config.yaml
arch: "unet"
model: "image diffusion model"
dataset: "photos with spoken descriptions (Open Images, Localized Narratives)"
train_examples: 50862
image_size: 64
horizontal_flip: false
conditioning: "none"
objective: "epsilon"
cond_dim: 192
norm: "groupnorm"
activation: "gelu"
weight_standardization: true
pixel_unshuffle: 2
widths: [64, 128, 192, 256]
blocks_per_level: 1
scale_shift_norm: true
dropout: 0.1
attention: false
upsampling: "pixel_shuffle"
init: "trunc_normal_002"
residual_init: "none"
optimizer: "muon"
muon_scale: "match_rms_adamw"
lr: 0.0035
momentum: 0.95
nesterov: false
orthogonalizer: "newton_schulz_5"
adamw_lr_other_params: 0.00085
grad_clip: 5.0
steps: 7800
batch_size: 256
epochs: 39.3
lr_schedule: "cosine"
final_lr_fraction: 0.05
warmup_steps: 780
weight_decay: 0.1
adamw_weight_decay_other_params: 0.01
Rows from block 2, named by matrix and row number. Rows with one number belong to one channel. Each number is 128 + 24 x the weight over its row's rms, rounded and kept within 0 to 255. All counts start at 0. Numbers have three digits each. After the name is the row's rms in percent of the matrix's.
# convs0: first 3x3 conv (model.enc.2.0.convs.0.weight, 192x192x3x3, standardized in use), inputs 35-41, a 3x3 kernel for each
# convs1: second 3x3 conv (model.enc.2.0.convs.1.weight, 192x192x3x3, standardized in use, transposed), outputs 35-41, a 3x3 kernel for each
convs0.106 102:126119145119116107155129129128125119122101175131107139134128126110125143123130134138151107125094126144106154119132127140096109117126130109140125114136040113106111146134125138126127121102113
convs1.106 112:157174149090167142132133127109095121107110130121138132137138134129065113128131083135147121173153137144140134124134114095136119124100120133122137120065126135113116136140142146132105142138121
convs0.107 106:136128133133140149138151141132135121117139125137096125132132114147179113107124129125122133137124121130107125145147134128149154127152127124111116145152137140124137118144116130164115149176097
convs1.107 096:117131136124124129142139129115104125144184120106108101148090153096174124154133150154127128111135145127134139115068087105110097129147121128113125118129126131147132111116123162126123114105115
convs0.108 097:131131130142124120138135124148141122123075174141140129132140113125124111138122116161143134124033252120124109157120144176137137133117159126109112135177207133119133118114123108116088127132121
convs1.108 089:204151138126142158131165125130129138119105136142135138158133134152170150143126150132111134119074110108104128133128120173051067095101098123125143102097172148115135134130136166127112146170114
convs0.109 099:133126146124178120136125137125132138146090120121144121148132132130138119131132132133115113158049143124118134117149114137134126122113092137162154173087116130136159125126125128140142123136129
convs1.109 112:134074123135052165135121106098119128104169137148147133132141141143153131123116134135141137123142044119118121120156143179189176118140095132124150120078139140110158139119139155144108145126145
convs0.110 100:145156153162134181131122133122160124139180122126143113133130146104143148126113123095098100154121085143119102162129142129142134137113083115119161133165144112136123105095126111099132139106118
convs1.110 092:123123156139107134143123116161131155100110137116135132140145101129176137121137146125142128156164175127152128157127145144181152125168128119135124093118111057106106118130137099115123100137125
convs0.111 093:146139107126141085140135126107155127120210099130163126152160121155172148087128111127113104147136102093115105127138100158158149115139115107109121135136153119120164111139132087104117099122127
convs1.111 086:141175159163123147139142147142154123148221153086156123136132164134133107128087104151179148127167112149172135101165149127150125091101115139119131120159155095129121113136141083142117089140121
convs0.112 103:128122130158162142128135139131129113124132101124141125156157152191163150119159147127134111129105121128125110148143126159153122138135140145143110161162156129158120192111121167145124060151113
convs1.112 118:095162131138129114120148121119140106141157167126137122103102125115140050151117110141104136139154123147149137131134084126124149099103118126092140123103096115120116130126181089123103114108073
convs0.113 103:096108134155174128116146112109162138144180155109109109146128136155156144135145118119132139111113138126130140150142127157179173170181167134143148126072093153142143112110119106109135148108139
convs1.113 092:142141111123112130146107155160154124128169143147178168157154144143120077103168083141160143149186161130149133122112100110116127136129108135146093121150111142122120146189151175182183139118133
convs0.114 106:125147103130184114112148116122141097089143091123115104149077150131127126123136112147087115138080132127096141129142130160173168141156158109090124111114129101126127128137153123198106146135140
convs1.114 095:097215128114160108103173117127145138114117138144110128149185141143150134125137100117108129136158127140144129112099123139140113140098124130149132139155108149136115120097128107137130121140146
convs0.115 090:138140149140128139134097111109121121132114158128148116168147132139150122130103115115119145120100149098159104129120086103064101115118112110123146138081095101120084144130152081117117114152136
convs1.115 083:132135155113096167109107125131107102071075115116108144105119127094079112082054077134117125146183136136168144145127142136128132133109110143111095114077104102066091113106098123144102081117116
convs0.116 107:144112113106136128104170133119112120139085134123108128101110138161167104129105115116120143133114162134118111131149134110167170153086129126133133123180138132146139134119118134111135131108130
convs1.116 094:115115137110112106122108117104091128120118133131134118115120125150147158111121154153142136148152133114127118134137165146189118121167114101087124088112102110101094146140159142129150155114149
convs0.117 105:126143111111143117135127143124130121134148130115120107110129124112115107139111138126126117119115123115111114132114130133131151125137129123141120115106118124140119147130139136170100133095164
convs1.117 095:131136142140159183119154170139149158145128150152121137102118126144141123126147144127148126155149127136136126145121114120106110116148122115131128133137124106106145156135111090246140148111127
convs0.118 104:112135118123168150141130135117133118143143143113150142124127136125148147125140139111126150124120116117104153145108140098131119110114120152157169082126159150127160095118115075131128096111112
convs1.118 102:113131110115106134108130136151162087153166110143216102146137134121113114122103126115164159147143133147131139116120133098088114110097139119091160086026153124079133137113164139113184173170150
convs0.119 101:138152133116136127131159126158202102144134147142135121139134125110087086118104134096156126139180103121058116124073082121103114113137131132163126132140106113102133145132111131109115116123138
convs1.119 105:122134121096085106130079114130118131138162152146104074131125097161210183125106114120110124093069088093108146134124110094103127137117145124151166085160146173187168153152126161116106117081134
convs0.120 097:130131133113113134125082156133145146150148149121098137138137134154147129140155117127128112110119098128098153145131135121111076111137107150154144135160045132122130132128115121137114132134125
convs1.120 098:113122170118172167153146167085098105111064128082105101146150132136138081115137101175124132171128150145137122139165118094145183147145138105126123092112117124121108125138129173159126143124145
convs0.121 095:127136113125122152132096114134140122125117115121155149117122120140202093123105131127094109101093096123127150109115120132143123105123111148181155129086090135153136127141133139111134120114130
convs1.121 121:136110131114080123138114160117116120131206112144138138101145123164166109123110094135116132094091114101119130148122127151222129147177105138151117143104151139140132139124124147147116134115120
convs0.122 104:131125110136168137147140127150148153113081122128140130127108112114168104123145118135129132145110093133146130122138112125155133130097134127145127115100111118126131115094144139057176122106117
convs1.122 095:126122125135113177118108118121116133141111123124148121130102122124141121141141108123119134118104131139125110150161144102184129117150113124155144126103130143127123154161147141141107143154132
convs0.123 103:095121111116164133149149121115137101102119109107122105106082095108108085115118108133102131112093106136086135124123123158159176114136169109132143121113112096110128145117136145119129126100130
convs1.123 089:144126143152105116160177177129109127132139126136122102128149117137164141119128137108123110126121110129141119089107121077099094120112125132126118166157149120121139127143146145144124127147123
convs0.124 106:105119111112114124112124142125139146109139145110121123125110135176158142124126119116114141138093144133115133151125136123119133145134147118132141141118124158123136180166146255255176193214131
convs1.124 120:119147136117137165137116133136117105114115094114133148135099126097074090114101144125126130130137146118122129104104133112110117111110138116120142160063132174152114104103153130149170109115124
convs0.125 090:121121118133139079108105117143163151122123112126128120177095142107120131125129146156127136172105151125151141107118113135147132125132122133094124119103135113147151135137134128114124113114116
convs1.125 077:153102144143066107153158164078097102056044085121102134160134123108122109072091056104124161108106168128122127115074117134090135127086148137148145111108127135139122138116130111098100136140121
convs0.126 101:116117130107101142152142136139084128076127136114086117141124145141121132122123120107128133096126131131145109120153135132169108144121142142120121107126121121144132133130113111109113124114125
convs1.126 123:124104132133103146119105129103138129132180092143136119108139109136124131138121133137139089106062091114114108127190125144115147126125152139086135112081133153123169131141114147133139127146119
convs0.127 104:127131107084227147091179118120140151125184160103092113126121124128119124110142122158094138155100135151094132106084115109042133107093129132172140131187136095142110130130138129107143134104128
convs1.127 099:145200166134179157132099171124120153138120142109120138152152144124179146109125142113131098123170112105117104116111116144129137133096137152163116133194123123172094139148132129146118128108131
convs0.128 103:139125123097103123135141136134137113129137135120144128132130140142161145137133124145134151115063069128077093139146133163171142137131130128147166122142143151147138135131099144106112120109114
convs1.128 099:122093096080018050104075105151123171176153146117107135135165150168156154107122128114125143129144175124126115102137142090148091103115108147141143154117124151144154136123109163113097129114127
convs0.129 103:100140153146200170125148135090086098098109100105096108140118135134094123132120132109139129099142098107135121131086138095056116134076105139190123152196181122139131150124143143113143144130152
convs1.129 106:124156144159146129164127111085115136086124106119100123124155143155185136110166132122125138145114143147118145121156167173172199133138138119151125181235206130157136125120129104115124134095113
convs0.130 102:138138164151116153136122179123089116155115118146103109140142127131155118126142144134140126105108158126128102103114114111143132122144125130112132113138168120126144130108128125091121129117108
convs1.130 112:105112125138144127133123130107137126137148120167142135149111126181118136126119132153114137139134135134139117089139113121177145108113133101112130122088144147123137138149127113120105130140124
convs0.131 106:139129111113147166158130145119166133077118108133122125127192128147102129132168144144088130123160107174075122136084142122191086096107156111163142148122123140107141115134104109104111123106113
convs1.131 098:114121117148163160122138143126125088131181119138125111121093123097121111088112134131159135135128139131109130134167123175174213124167129130109131100084109119109101118165141150175129116150149
convs0.132 107:135127148127123138111104143139133138130107130115130125124111151135102122140122121134116124121125121130124126135115130125115112137121116130127150140110146132113125140099142214045125158105147
convs1.132 106:161143134167166151117131103125115130137099145121149158144118126149128093150123135142129103136127111137142125142143125164107133128111124128134119089081113129122148117109125105017132118097113
convs0.133 099:133160099123152127108118124130156145133102123126132133136105111138173108116120130129124136148113118139125122127122112142123151133154110113123109164177146119139137118124130098149101112107072
convs1.133 089:104150145125150127133151136109115114107100103124086119148123117129092078152112086160150145140132144144147130117155141132207161134123150098061098124074139149125120181117118142157186155122164
convs0.134 097:122102100115131105104132110114105109123115153134107126140128129120118124106123122138114128132083089136131129136150140129146108134141101149155117163139150148136116151129123149139132138145127
convs1.134 105:138149116137133123119129135104088109080164155112146164124143140136135106127153115122165124167213149129155136149123113124085128085112107114128133166151099166152130089135133124153129137138150
convs0.135 103:116114135117122134109127153140126130128093128128126134129166116133232117141094134114154128144099121127126133130114130126151140133137116123131118139163104135121120124128129129100125115113122
convs1.135 099:100132133066142149118121133126136099119149133120120156112091120132150125134179138149138133135111125129126153100164117118145147141144142108123129129088119110107164142108134125104144130137123
convs0.136 103:113128111138139126100091139126146132159126135098119127130135129186135129100121124115122155132010138147131120134096129130149122124106123094127127086082077072074084128116119112164117105118098
convs1.136 096:084122144132121121127120098125130162128171176146131141139159149143145133154132139092093080067051081103088113104126101110143117123110114125173153193192166144134144146127099140128097143150159
convs0.137 102:114103109129145160130133148145137120151123122127102094113116149128132115153132144120101112124065106122105107132143156132188141131151167122111107154125139123122124141127174114139149119121152
convs1.137 089:093112089097111069104110109123110098168157132146089102126132135115132137100108131133126123134111105122122130117113130144131135125190149123128122119136087112106132099109101157116143115123140
convs0.138 104:140129135123139138124117122133099131095096103115118101114114132127135109123125122174142147132030068180018095123155137140150153108129120132151169105128121091112140143127132145132139146136134
convs1.138 106:149130124166127106151110113138115102154086111138101124102092090116122107150157150102106106123125106100131119120150120123153152116151151140148131134163146117096111110128096142115120130118121
convs0.139 102:117086136153060141143111108125117125106140141133104120104163143102179123132145126145092105120077093142103113087127125128101106120117115113100131098106150110129130135139133106175140152106136
convs1.139 125:138108133144147212120122116104105119123129110133106168145125125161107180115109173143121130142162123122133127125163128140106120112127123113136118142080164118114167126152141113065179137124154
convs0.140 101:119114158137131153139146128131148120109102100115119117157143137136134143144156160135145134121125103164124097139137136122111123108132152145123131146176111127100131118126104112109163106106167
convs1.140 113:106140134112139149124132129154125126140162147128146122097111132116157107125140142163178091157151117106111113100090130140126117152152132102083099123127132130129141079115125109141133133150123
convs0.141 092:104141135093124154114168191137149110126114148138108121109116119115139127126130135123094112128121094175156118136110112144137106101091094159142126111136163144126137112127110118124106125124136
convs1.141 084:102153144114208173083123132100099067152142075112102117129126120152154133142132137157168141149195134149159123103131155083120153086112135114065127111098174136115133108167124123167124141155119
convs0.142 106:162140136037143117091136138191133142087154136126178129127112118127111113113117131150138146155142122131145118111134126117144142159131116125137152087070127119142108111108137093126115101162122
convs1.142 096:107075137097105075122175100144146151111150192155177124118152148099168129144117129120154128129129105102097135102085117128122151121112140156110162124115185119129162125123153130165132168162110
convs0.143 101:121129100153173138134107153091081115109039104124121128122131118098124138144128131126129132139108129119134124120123172113134120124105095138066100161117107116103111114117117117116122124118126
convs1.143 111:110119124122118107136131110163110134128095129142151108134137110121158162137096153111086131145115117139181153103131134075108157078137162114138118150137165151177165151123127135133123121130114
convs0.144 097:168142150159154150129137121130131119127143151129109121139134118178139143118096133112142155102126139117083121130134136173195199165226179108144093084133094083092104106108122117112123101106116
convs1.144 086:132116167109147143107143107133129117172163144158138114127146168139166144134138161077072129080040138129101148080112113093126118077121138111096117121148128125126111123162153129149144128132120
convs0.145 097:109135125129143137144174161128135107120111117112112124129132111113134130123122122118117121113047107104113107121123116115124133129109113110127111131097109119104134147120122157081117117202149
convs1.145 100:161175156138121105143109147140193153137145159118142108127146105154165149126133093135120117155173165136140138132148130118162167113162140134113131142107134135130122143105095144116085112153097
convs0.146 103:115127124128153122121129110143151134137153139127114109142182137090089122131125140124135118110084135122100123123131140113107141132131131145124133138155112126122152119142124136121125136123135
convs1.146 098:144136119112050097123115104107118120098142129116219106123135106138094099135142125123143153138146118118127113135164132121106121142125105148139140148125138132127130113112138104101122113136100
convs0.147 088:081109107073121128129174154124142153120191142116141140106110126103103112109109134100110111117255139148168131145127127126125106120126102143116105140157127164142131136126128158119131122094140
convs1.147 113:123104106091101126110088141109121112077107110125160132143138150165149126115126102132138133132093141131154132144121130157119100133085119143118133164093114147131122126150134142203113106143136
convs0.148 105:120127140128132119130194153109118117137134134128085133116130117150155137134142127116135138106097117125111123118126152127106143128129160131152140107150146140130139119120121127140103140129118
convs1.148 110:089093121099096126157128161139178160111127115113148132143131101131169120112129131134124124126116135131140140129075154129096158134143130152097135134116157131157128151131130142134139133149159
convs0.149 100:108109130130121132122120101119158125123141143139151114129144149108113119129141124126122119104080167117159136136120090138087100125078091160117131132119109146138105137106152137059149137097146
convs1.149 095:113118102089117153135124116118164124137145096153120137171130104121155129118088105120125155133096145107117142132103094107113106095133119151144138124130109152131143131175117162132135119156149
convs0.150 102:141139128133113145132128127129135158116142153130163152145142162130115159144154150126145124123143115134171168121146133132146120121113143121112145135145173148172173131175172145167163123169161
convs1.150 084:170129104159169121139144096132102152133068114164113138151180147172148154136132115119080099108090125138127146127126134140149163130132105101143130075121121135138125140121133158107167133100139