A small image diffusion model, trained from scratch: 64-pixel images.
Rows from block 4, named by matrix and row number. Rows with one number belong to one channel. Each number is 128 + 32 x the weight over its row's rms, rounded and kept within 0 to 255. All counts start at 0. Numbers have three digits each. After the name is the row's rms in percent of the matrix's.
# convs0: first 3x3 conv (model.mid.1.convs.0.weight, 256x256x3x3, standardized in use), inputs 171-189, a 3x3 kernel for each
# convs1: second 3x3 conv (model.mid.1.convs.1.weight, 256x256x3x3, standardized in use, transposed), outputs 171-189, a 3x3 kernel for each
convs0.55 094:150155153127170157147090127112094091140150098121128115150151171075113119125121112165167150115184166158180168116104121152113176175148148175156151094169076102120091141148108101133101067106090108123121104126153154160125122127103140124161149086161087116163049091120050074132176168134119107076151134110141189145136245130098137116184141104173141141173167147090115134156164092122116132144153119177162117156166173155162141101187127149106159100101137115119108124132108109104095165166174063086121124101095130087122119123135
convs1.55 073:140101149071137178137081146137186120178183102162187124121161141189130102086122166164128098201146130177156099111058068090146090159181108081161107151170126161123138112174178139110091143088158167178224130122171144111119083149101159098112143095164127184163163109146118069095142175133192131140143079119144170153091094110095102117130114063216171124150139114137132128135167183110151153158127094099093097102115104185128127153125120191144164181093110171134160146095124132206159150130124103156168120098142176108188192136139
convs0.56 098:123144168132172159145173169149133105161135081140119139159165121187141155142143147161137128131149070112106104119091099074115146098137129095087078174071093135139122100133140090208121073101116138121123158137132150154124143157194124157170190175113112150142116132139122139157104098120122113098134127093128110124076048113078066051101122109117083168078106139110136116059089120085074091101134153167164112116111150157194142121163134179199130138127123120089104134108083127101070144098095130092124156099078115116106178104110
convs1.56 098:132111122117138159127148138134131115120130155108140139173154157175129161177159126084094120112098113126120102180188163176182147142190190104124088131132147166157096125110169125103122167103073120135103102139067091127127135172209151136191130131162149106163110123129111109140079115129088118149105087170149115136151111115143155138164139143167179128184216129123204155174176149127111086165127134101103134159129091135123110145105128143086169164164136116133081101129108087092115118080102067110072101146130091105108134077143
convs0.57 096:163143123155176139125127133187111131206134151185183149102175146079133116154137120094154101084148118125147101154095131123086080131131142175162142140121123169152116120084092153138138092141112110113122095129137123130112116119128077075074103125138108098109083082102082098110130159101133075111121086097175122074155142072149137124089102155170108127113149123132138147110136119167196141181163162174172136134126144141083091135149102155139155107121122111116146112104143127107124098133152124145141122130108138158145182153125
convs1.57 094:123107119104111130151118118115157155122124091162135128134145131141081105110142162177178149183147149158143105144145107105081120082100126111060097168141058126166091129107159152093133102121106132148144065105141152158110133160099093152146113125155112111122130088105123132054142128108137160125150129122139112109181195143183200165134118104139114132190138118163139122132126145125130103092063070113061050159112099150136117108086124138163145158135125142093119121150173099125168130147147128128147087072102136103139094104105
convs0.58 095:095066053172111127100074108168147108185177128105128118112143133154138208137111113108140150078156130078129084083120127163165106145152173131170145092136156141193171155098161137129106147124121122117116127146118112127134150110091123106103129100079130130142142138127144115103127146151140133221141132150109149175143090139110093086101116120126139155177205166108131110156141172118126155170185186075119083191181118089127092154231255109084149141119081125149116122134131121111097143100129098122123155121109109141057154168166
convs1.58 087:118126162120140134164122148193102103142103098166116154144159154103175180104156166147131111125146127132100102150129120195187118137202211107106145093120077146180137130029069148129182119137130107182096109167059154178171163166137184198129183220194152127150097098124131138154133112137118192195113160127126149135147172096106150090078134125093141134104177156105112111177170119121167156145114151132148171129126093160178144078067141111163198144112151141155171129135151098122146085143158117140101110052084104134132118108107
convs0.59 099:102129102154115097115175067137101088113152059148072077149141122180180106128125162144115147153077133079150194126134116146125114127158140149171146181101120096139101170153133117119103105086128132119102120121100110127126135101123157148136070106153138117095176091111103128165151113102151188097096060115131117172082136058060070149127161150107130116163168192143126123096174138088133140149065159114143115144175125110100075186139079087165168095090146123105124120129133152135090138130182123139150137072092084144161077157184
convs1.59 097:167109148234098053163129079133145083122180121143157131119123105135136089116124093122152137103085140109145170110186107096142130090093154097139115130045122129097099150123143227139122144110092060137182108118089120149182105116088072105084116141112134140162154125137155151103114121132175162123143087130105112098113087122111091073131087163112168143103134140083127113106134061008137126135125080134124141182143136111109113094157135096200118098094118147102070133126169136085148062175112143141083072116110090137095097178114
convs0.60 112:100084106064112119086112152150123181185100140136139161124162160116146119100126093099135184129109104032117111144138122165145115147170119141130109166165175134149141090144127183212133139153112117139104108111095096083098138109113194167124169177133165151135139139106083142148163070101158112101131119156051096152089191199152076093104148134117146170118147161104121135112141143134167162118107103150161091097120095119132137089125104124089102143109131156178110170163088181164147159150185119095146088142100109130143135173105
convs1.60 105:119167129156145178167104145164177111127100060097124125105139115161111110154122125147133111149157115126153146127151160122153175172126142190156135076090128141137085131088122101097113120107174113139147134081092139111167134137173096129100173122108124128122143107147101189185100111131067123125122136098133163135089133113101170158123092095116080133125047167164127117074078089151134117156172113121121128136118140164148130196168136143086100118104116085065151089123132118112117102124130096132111133049099090154162159188159
convs0.61 093:113092071078094114138146089082145139043124155068087124145096153153130172188117131128100137152078137136174173136085144096098160121136182171105092110116146128083115108126077151197144132187155133118120123143130142113133140123147134076155103103144124125093159137099128131102116095066130170090155180076112165118061142120117087079135171093174188140110142120106130124092121138119188114132131113128069095096108113160054098132123171161097151138155098094138112115121133134165106087137139107121129101201088090121095107154138
convs1.61 092:151085129157096109143107098111097148081112074080146135107119108153132143141130110099081106100114118150183179097162142134152154094116090076120055075148121134141078139099173142123150122088139113101090101163100081150127058052111091098100103135141096064051131120101122080132215174102199129120103116134163137132084118164092131131187114145121126155138152125155089148124140128111122120132157112159136180135126166158159110112204161134193138117127159139044115107127152049122147143159137114055096119130091147166158148102111
convs0.62 101:169105145072119085103095126161158173122160157131163165104090119112162150072072128165082040168111096107116110096100103134142080192145124103125088107183140142133115120098175150202145132159120126125125115126101113131128122108115126100064157163132131112110134111146177154183143150134142161116108147061073177153102141090086210130136111083152131094144121123084148145065177118150147144090109066093127137128059127192109155152099129107101138092119147154172153145120117097111193092127127088157132153116092108121067115112144
convs1.62 095:091158183142116141121150153180163157148072086164087092156125157101081155096156144113139123114156166124118118034073080152152102151146096130095109133147068176151067086105089144130139088127129132160171133164190128146131128095118130170142136180138143116137146180196154157179172117148160116115167125153101078122097108150139105143137102101060091113122095146118117142046104167142130172132105088155141169168149109110114150106114105088081144134096094108111087168076140117082158132155171059101153109087138197141129174121107
convs0.63 092:035131077102117109100142095139150102141160149096160157159129091140127152083045097118090107147203182119165126154155142151190156196167111138138125160145089170208189113138101120135161126099139145147145144134126117145116164133138119161143137148161167138162163119171149127139136179184113151151114128149133107157135127140122107129137134160133139127130103105151124123119121151071133151218230175121204109042100091103065107122125153134106079105110133090051089149125111128186120118177123090101091109086086094105058126086085
convs1.63 081:139110170133103172060081126082052099064083083108160140144164182124163118156113107130112116135146127139141118136123107096161135144154105057093091104149137139125129085101108090125133071105161138104115131081153113097176108075104135119136125175135150130156141177194133171163143122094126160052122170128133142125122124115123152084114186155131129181073100109106172196090120123153161161195143156123110174097078136180143079089117022122162105150138145131124144113117142093100124065135066080108081159140144154072109116116098
convs0.64 107:122133124131171161090140162128146124130121128132098156147139166131148177159133124118123104112131111114088101130114091158194107153111123222246192144147154176177176144149130116147097126116100118154163149170169142155168100093129101110107092132102043077075065082145089086097074067094135132129113091075155092087134112104153120082125163191162147140162121128140143155126109117118180140021000026001018065038000029107073093104096082079093089153127110148127104134132123097111127109099119124088151098122108108130129110183143
convs1.64 092:101097150100079129108116094125176108137169154129107079098093096125141088151104077100104105108103081106084071136095160098123111064080101129194164159166171152141159139130143213129184129127113130125130125097107143098120128154109105147123083088106142131140143142133067139146084078104080134123067057120134129138077081091129129103178216160185218121156189175090101167082131084079060085137147121147154108156147121168139167182125116140121113099123122106103157128112133108150134060066127077095120107069118113032129123122109
convs0.65 104:146141178105247253112234206103099104005124149088118148103118096153130090086106061175126132153088098130057115129131141145139103157128101096095134140121107169153118120129069143084073132085086132124133111137108122138132126101069093060103108074125150145135138125143126129164098157108132109118085089126147137101096137135103219038090136174112176205112159147164107084153195157111145097125121155151106090225124108082101127148151088104167130108134134109097143097140146088088118143142169107103144164117137134077069139125101
convs1.65 123:118091154127041143166126143160155138136098097190141133198096095181120035186132149142156141082158145096135112109139132126089143162110108134142119164117087142098151137151136166161083112074126123179121107141122123173147123190172087159134133165193146137188143177174169102157132131104108140149081149196149081150126066121144096125112114106086173126139125117089121097156176138087162141180152111147147117147146142109118147126162144177183195149134133110083143124092142201171132116142118122169157138092138071136092088168114
convs0.66 093:158195148053115073159199137136084118109106135102126133120146064173164114139151163075127159083119085093166106177170128089096159113101144119118032106152141151124132059110123171180193127131104110119136144167121105118125138091127139118100162208183106133149127144174110079095148145125115103075129162161100162089101169083094150102125162135185161150144156106157146116189092097065085132164150068101107121106146135065091152160119140054135123127085136128080119103099134138146120146143173134094084104151139150131139127150107
convs1.66 029:131134097158091172112105153143077103128092133140165131132154130176099103143148136079078087079063081093086076177141176186152177139183146100102154128091119138099134151115121122121101117093126125129142174152131124141147088108081102129090143131083097096139113143187135121158107076085130096121067121123113095149145142148168109130118078115103096141089084140099115096103096130111155163120080139094084119102119149143121129137141113130119092149180149149186157182180150059069137146141113080063063148161139173123169129140141
convs0.67 102:120089064124091117081114154066094117050027120140118134112091119144126141100178157131149143147129111100139128147077120120091146114147139104124086068091076126101171150144166139138152132134155149141120171149119123175145145176164135080065154144156120115114123060121130100111184119137112170146109130117096108109170064134099143136091074142113114115142116098147117120145129148142146194156120126134115107134144088110057075048052084091089118159146123146150120123110113120163136100104039145163141095121135148148128102120111
convs1.67 119:151128166104090099120082100172134148123087157174124144148144148171179134139149152118117123136153130079111106112102103111088157111193126107108100066097120138110164054100098105112130135139186086126100127191102115111133155121106144158117119118115157099148143182148121095107110151126157087125114104115128137181116121110138148158136053125138089072173115127089141131064099068156167144163159167153177147114125102132104096116084124103122122114066060087058108064104170121098112167122150108079124132152169083114151112140149
convs0.68 097:103125205094111172055060152101086112113119146134114118149166128125082105145091128104180117140185134157106102158125098135168131157175121158159130109120121136101126121152141141126104139144087145156141139119142133146120134138132114130145128117129103094164108099076164126150158096088193120148152160145138097149211175175161097130122080118141172146169140111109145173158147080160144142096102094114163132119144103068082128144203181104130117125150138114172109139156127125206177150215182164149131089121168094115137099097139
convs1.68 091:118117142104076135137104161132155139151147129093118165177148170177184149183182181102151110093082107170140118160076107129126118118112081098139139042092082032128134136121081158071100108139146139124085121094130094091083116164128110137131126111115130163124061154171133164185120078079138209154120165148148086091123126119104149105135131057096121093148147157115163093255209078126151144119104157109138140151078101126112139161150113155197188108110149119150125138107131066092113100051141101098153089120147110153178098174178
convs0.69 094:170174165144135063111102085145138113110138126105124097107128138106095106169152090109062099135077088144153160110113085165133130120100085153126179175130171178140207111112130106098152107106144143111115141128112143128134111115158126094104156146178120139118114132177076131073171126094178104110148140128046100070072093086101097086110110141118091127119140154122154135116119118099130120101073074167159122142194160140194101145169161109175156153122138123126152143102161089089123112140110138193145139141108084086108125150179
convs1.69 083:168125142186143124100149139092054129147141112128154074193153135162165074112101083133135087119155091094053051179160127144108137156128109049094088171200115111147139115103143131115114090112121078108100098109113086145167107109108148118165125145155185197163121118084155139135116085074111127109105106145121135177117165141145131139116150089142167119147169118148153120105101102132182163109084083132189088132143153128179197118152174152126130153160103175144126119143146122161149061146095109173109088093094103129127088106087
convs0.70 104:112097085115077126141140162129133137127176173129133145115091107130143076124105115096123152100148111138127131137136105123111116168165149120154160089152136114156182107147112128136062127124088138155122122159152132112144131133118175142052128108054158142135131159145075057092140112146182100120129102161152101126148041048130045119120124128163124106089099148144132124116164133115140116172255133169146131121101094203159132110098052151132052133156140116145150123114125095147151138222148119161116096127139153132151117158151
convs1.70 100:107158114141157087138099072135127139090110101124152142115139182188167130138123158099113141134108116112101182161109131149185142097103118122098132156057110106121098153079087144071122142128118128178131087131168083080087094145149118134148102064147120228165134191124114144161158140121153156118090127114135138142100158216161160146115177136121160142147050106148159134174132088135119142121157142129118132135106120135159092193121144164108085075126154065046094077101148125149130130129139026053094153106140157053092134095093
convs0.71 101:146134108095061129110152114146165116165183111096146124130121113174155136106127161108118123117116111139167183099087105160082139142192188162242141146238175079000074112102095120136146159150196128146138124108110163164153130141107108064151119117114084082091075105152084136115088119127129127087100084109075077108134103147123068083117107145120098140152240168118121111126142117114108099113107097115000067117215145085113133126097141112178093170188134150185143093112139113118147118137106138120143150113099140165140146165179
convs1.71 120:125104158113137121145141109110068108169145130128167198119092110153068036147132123093172136146189142123114165094089114119134130180174131130038092106092096134121122104052145080083116141118102103080169144098100160164127143183179126169180143175145116075127172160146126190171122190163142202105085126149191150124121156188175118117100141086060089082069133146123119118164163144135145121162119115089171177159104123082151115144139090139114122137230143131097117090114132153151150143125107135107145095146133118094168183146113
convs0.72 104:091056100167144238149114163108127115235217236174144117132132131161122160140187166092106107121132084128138096093138139110103159128129120157105175142173145125095093118133122086123151121122148125120118127112131112111121115117165116117113079104108122141100112125074117090116113105137132114195169167100138096150146102141163138129115161132156163146139163143091129106106109139128113188122206110071113012109089093108104101160156100144087091118124141103128118136102076148096121139059122141106083098138154121136125116113148
convs1.72 109:131168108097160049150183175104125112107067118186142156184166176131142164109088128140103123132102113171114136121096119090108131070141154153195108115115091118147150093103138069062085154137116187111108102110103145075130125145177172153120140128153153118109102151132097053176136129126125142122113178161149191124105143098114142088118121163118098153135160142109114156171074095188105091136136169144107142132118159174172123132109173218166165119133157091145144090134054139121146118110087161121108115126169067114065129201180
convs0.73 101:166098136142127136117146104154155156116142125131138115120123145135164201143156166138167149095114114101118225130168137101112100141138133130162174142150123098118112124148121073130138149155136109153147120134111099120102099114108113133146135113170125110094128103108079102089085133104116104095156143134071130150115134127101187103147147159159137146137161169149139142105138179126125130107118075080084084106121114126108122143150184113147200139155174100139154118136143114099146160134153136135139171127141106146169119164173
convs1.73 106:127116093149086147202163154102117106076127100056104061121147099120136115124057081140129147121122138130083082197151074096095106099163132107119124085153129139149129232223215089102108122125125156111091115102130154120130139122067191176101148193150156184147137119152123126113100118130130112137138165155148123192105118185119098186140138120074137077166117079133141084145137130148151108156098104134102101157120142101133126128099100082099066202207148122089096097104108094136104113085042152114080146136136138113136129070109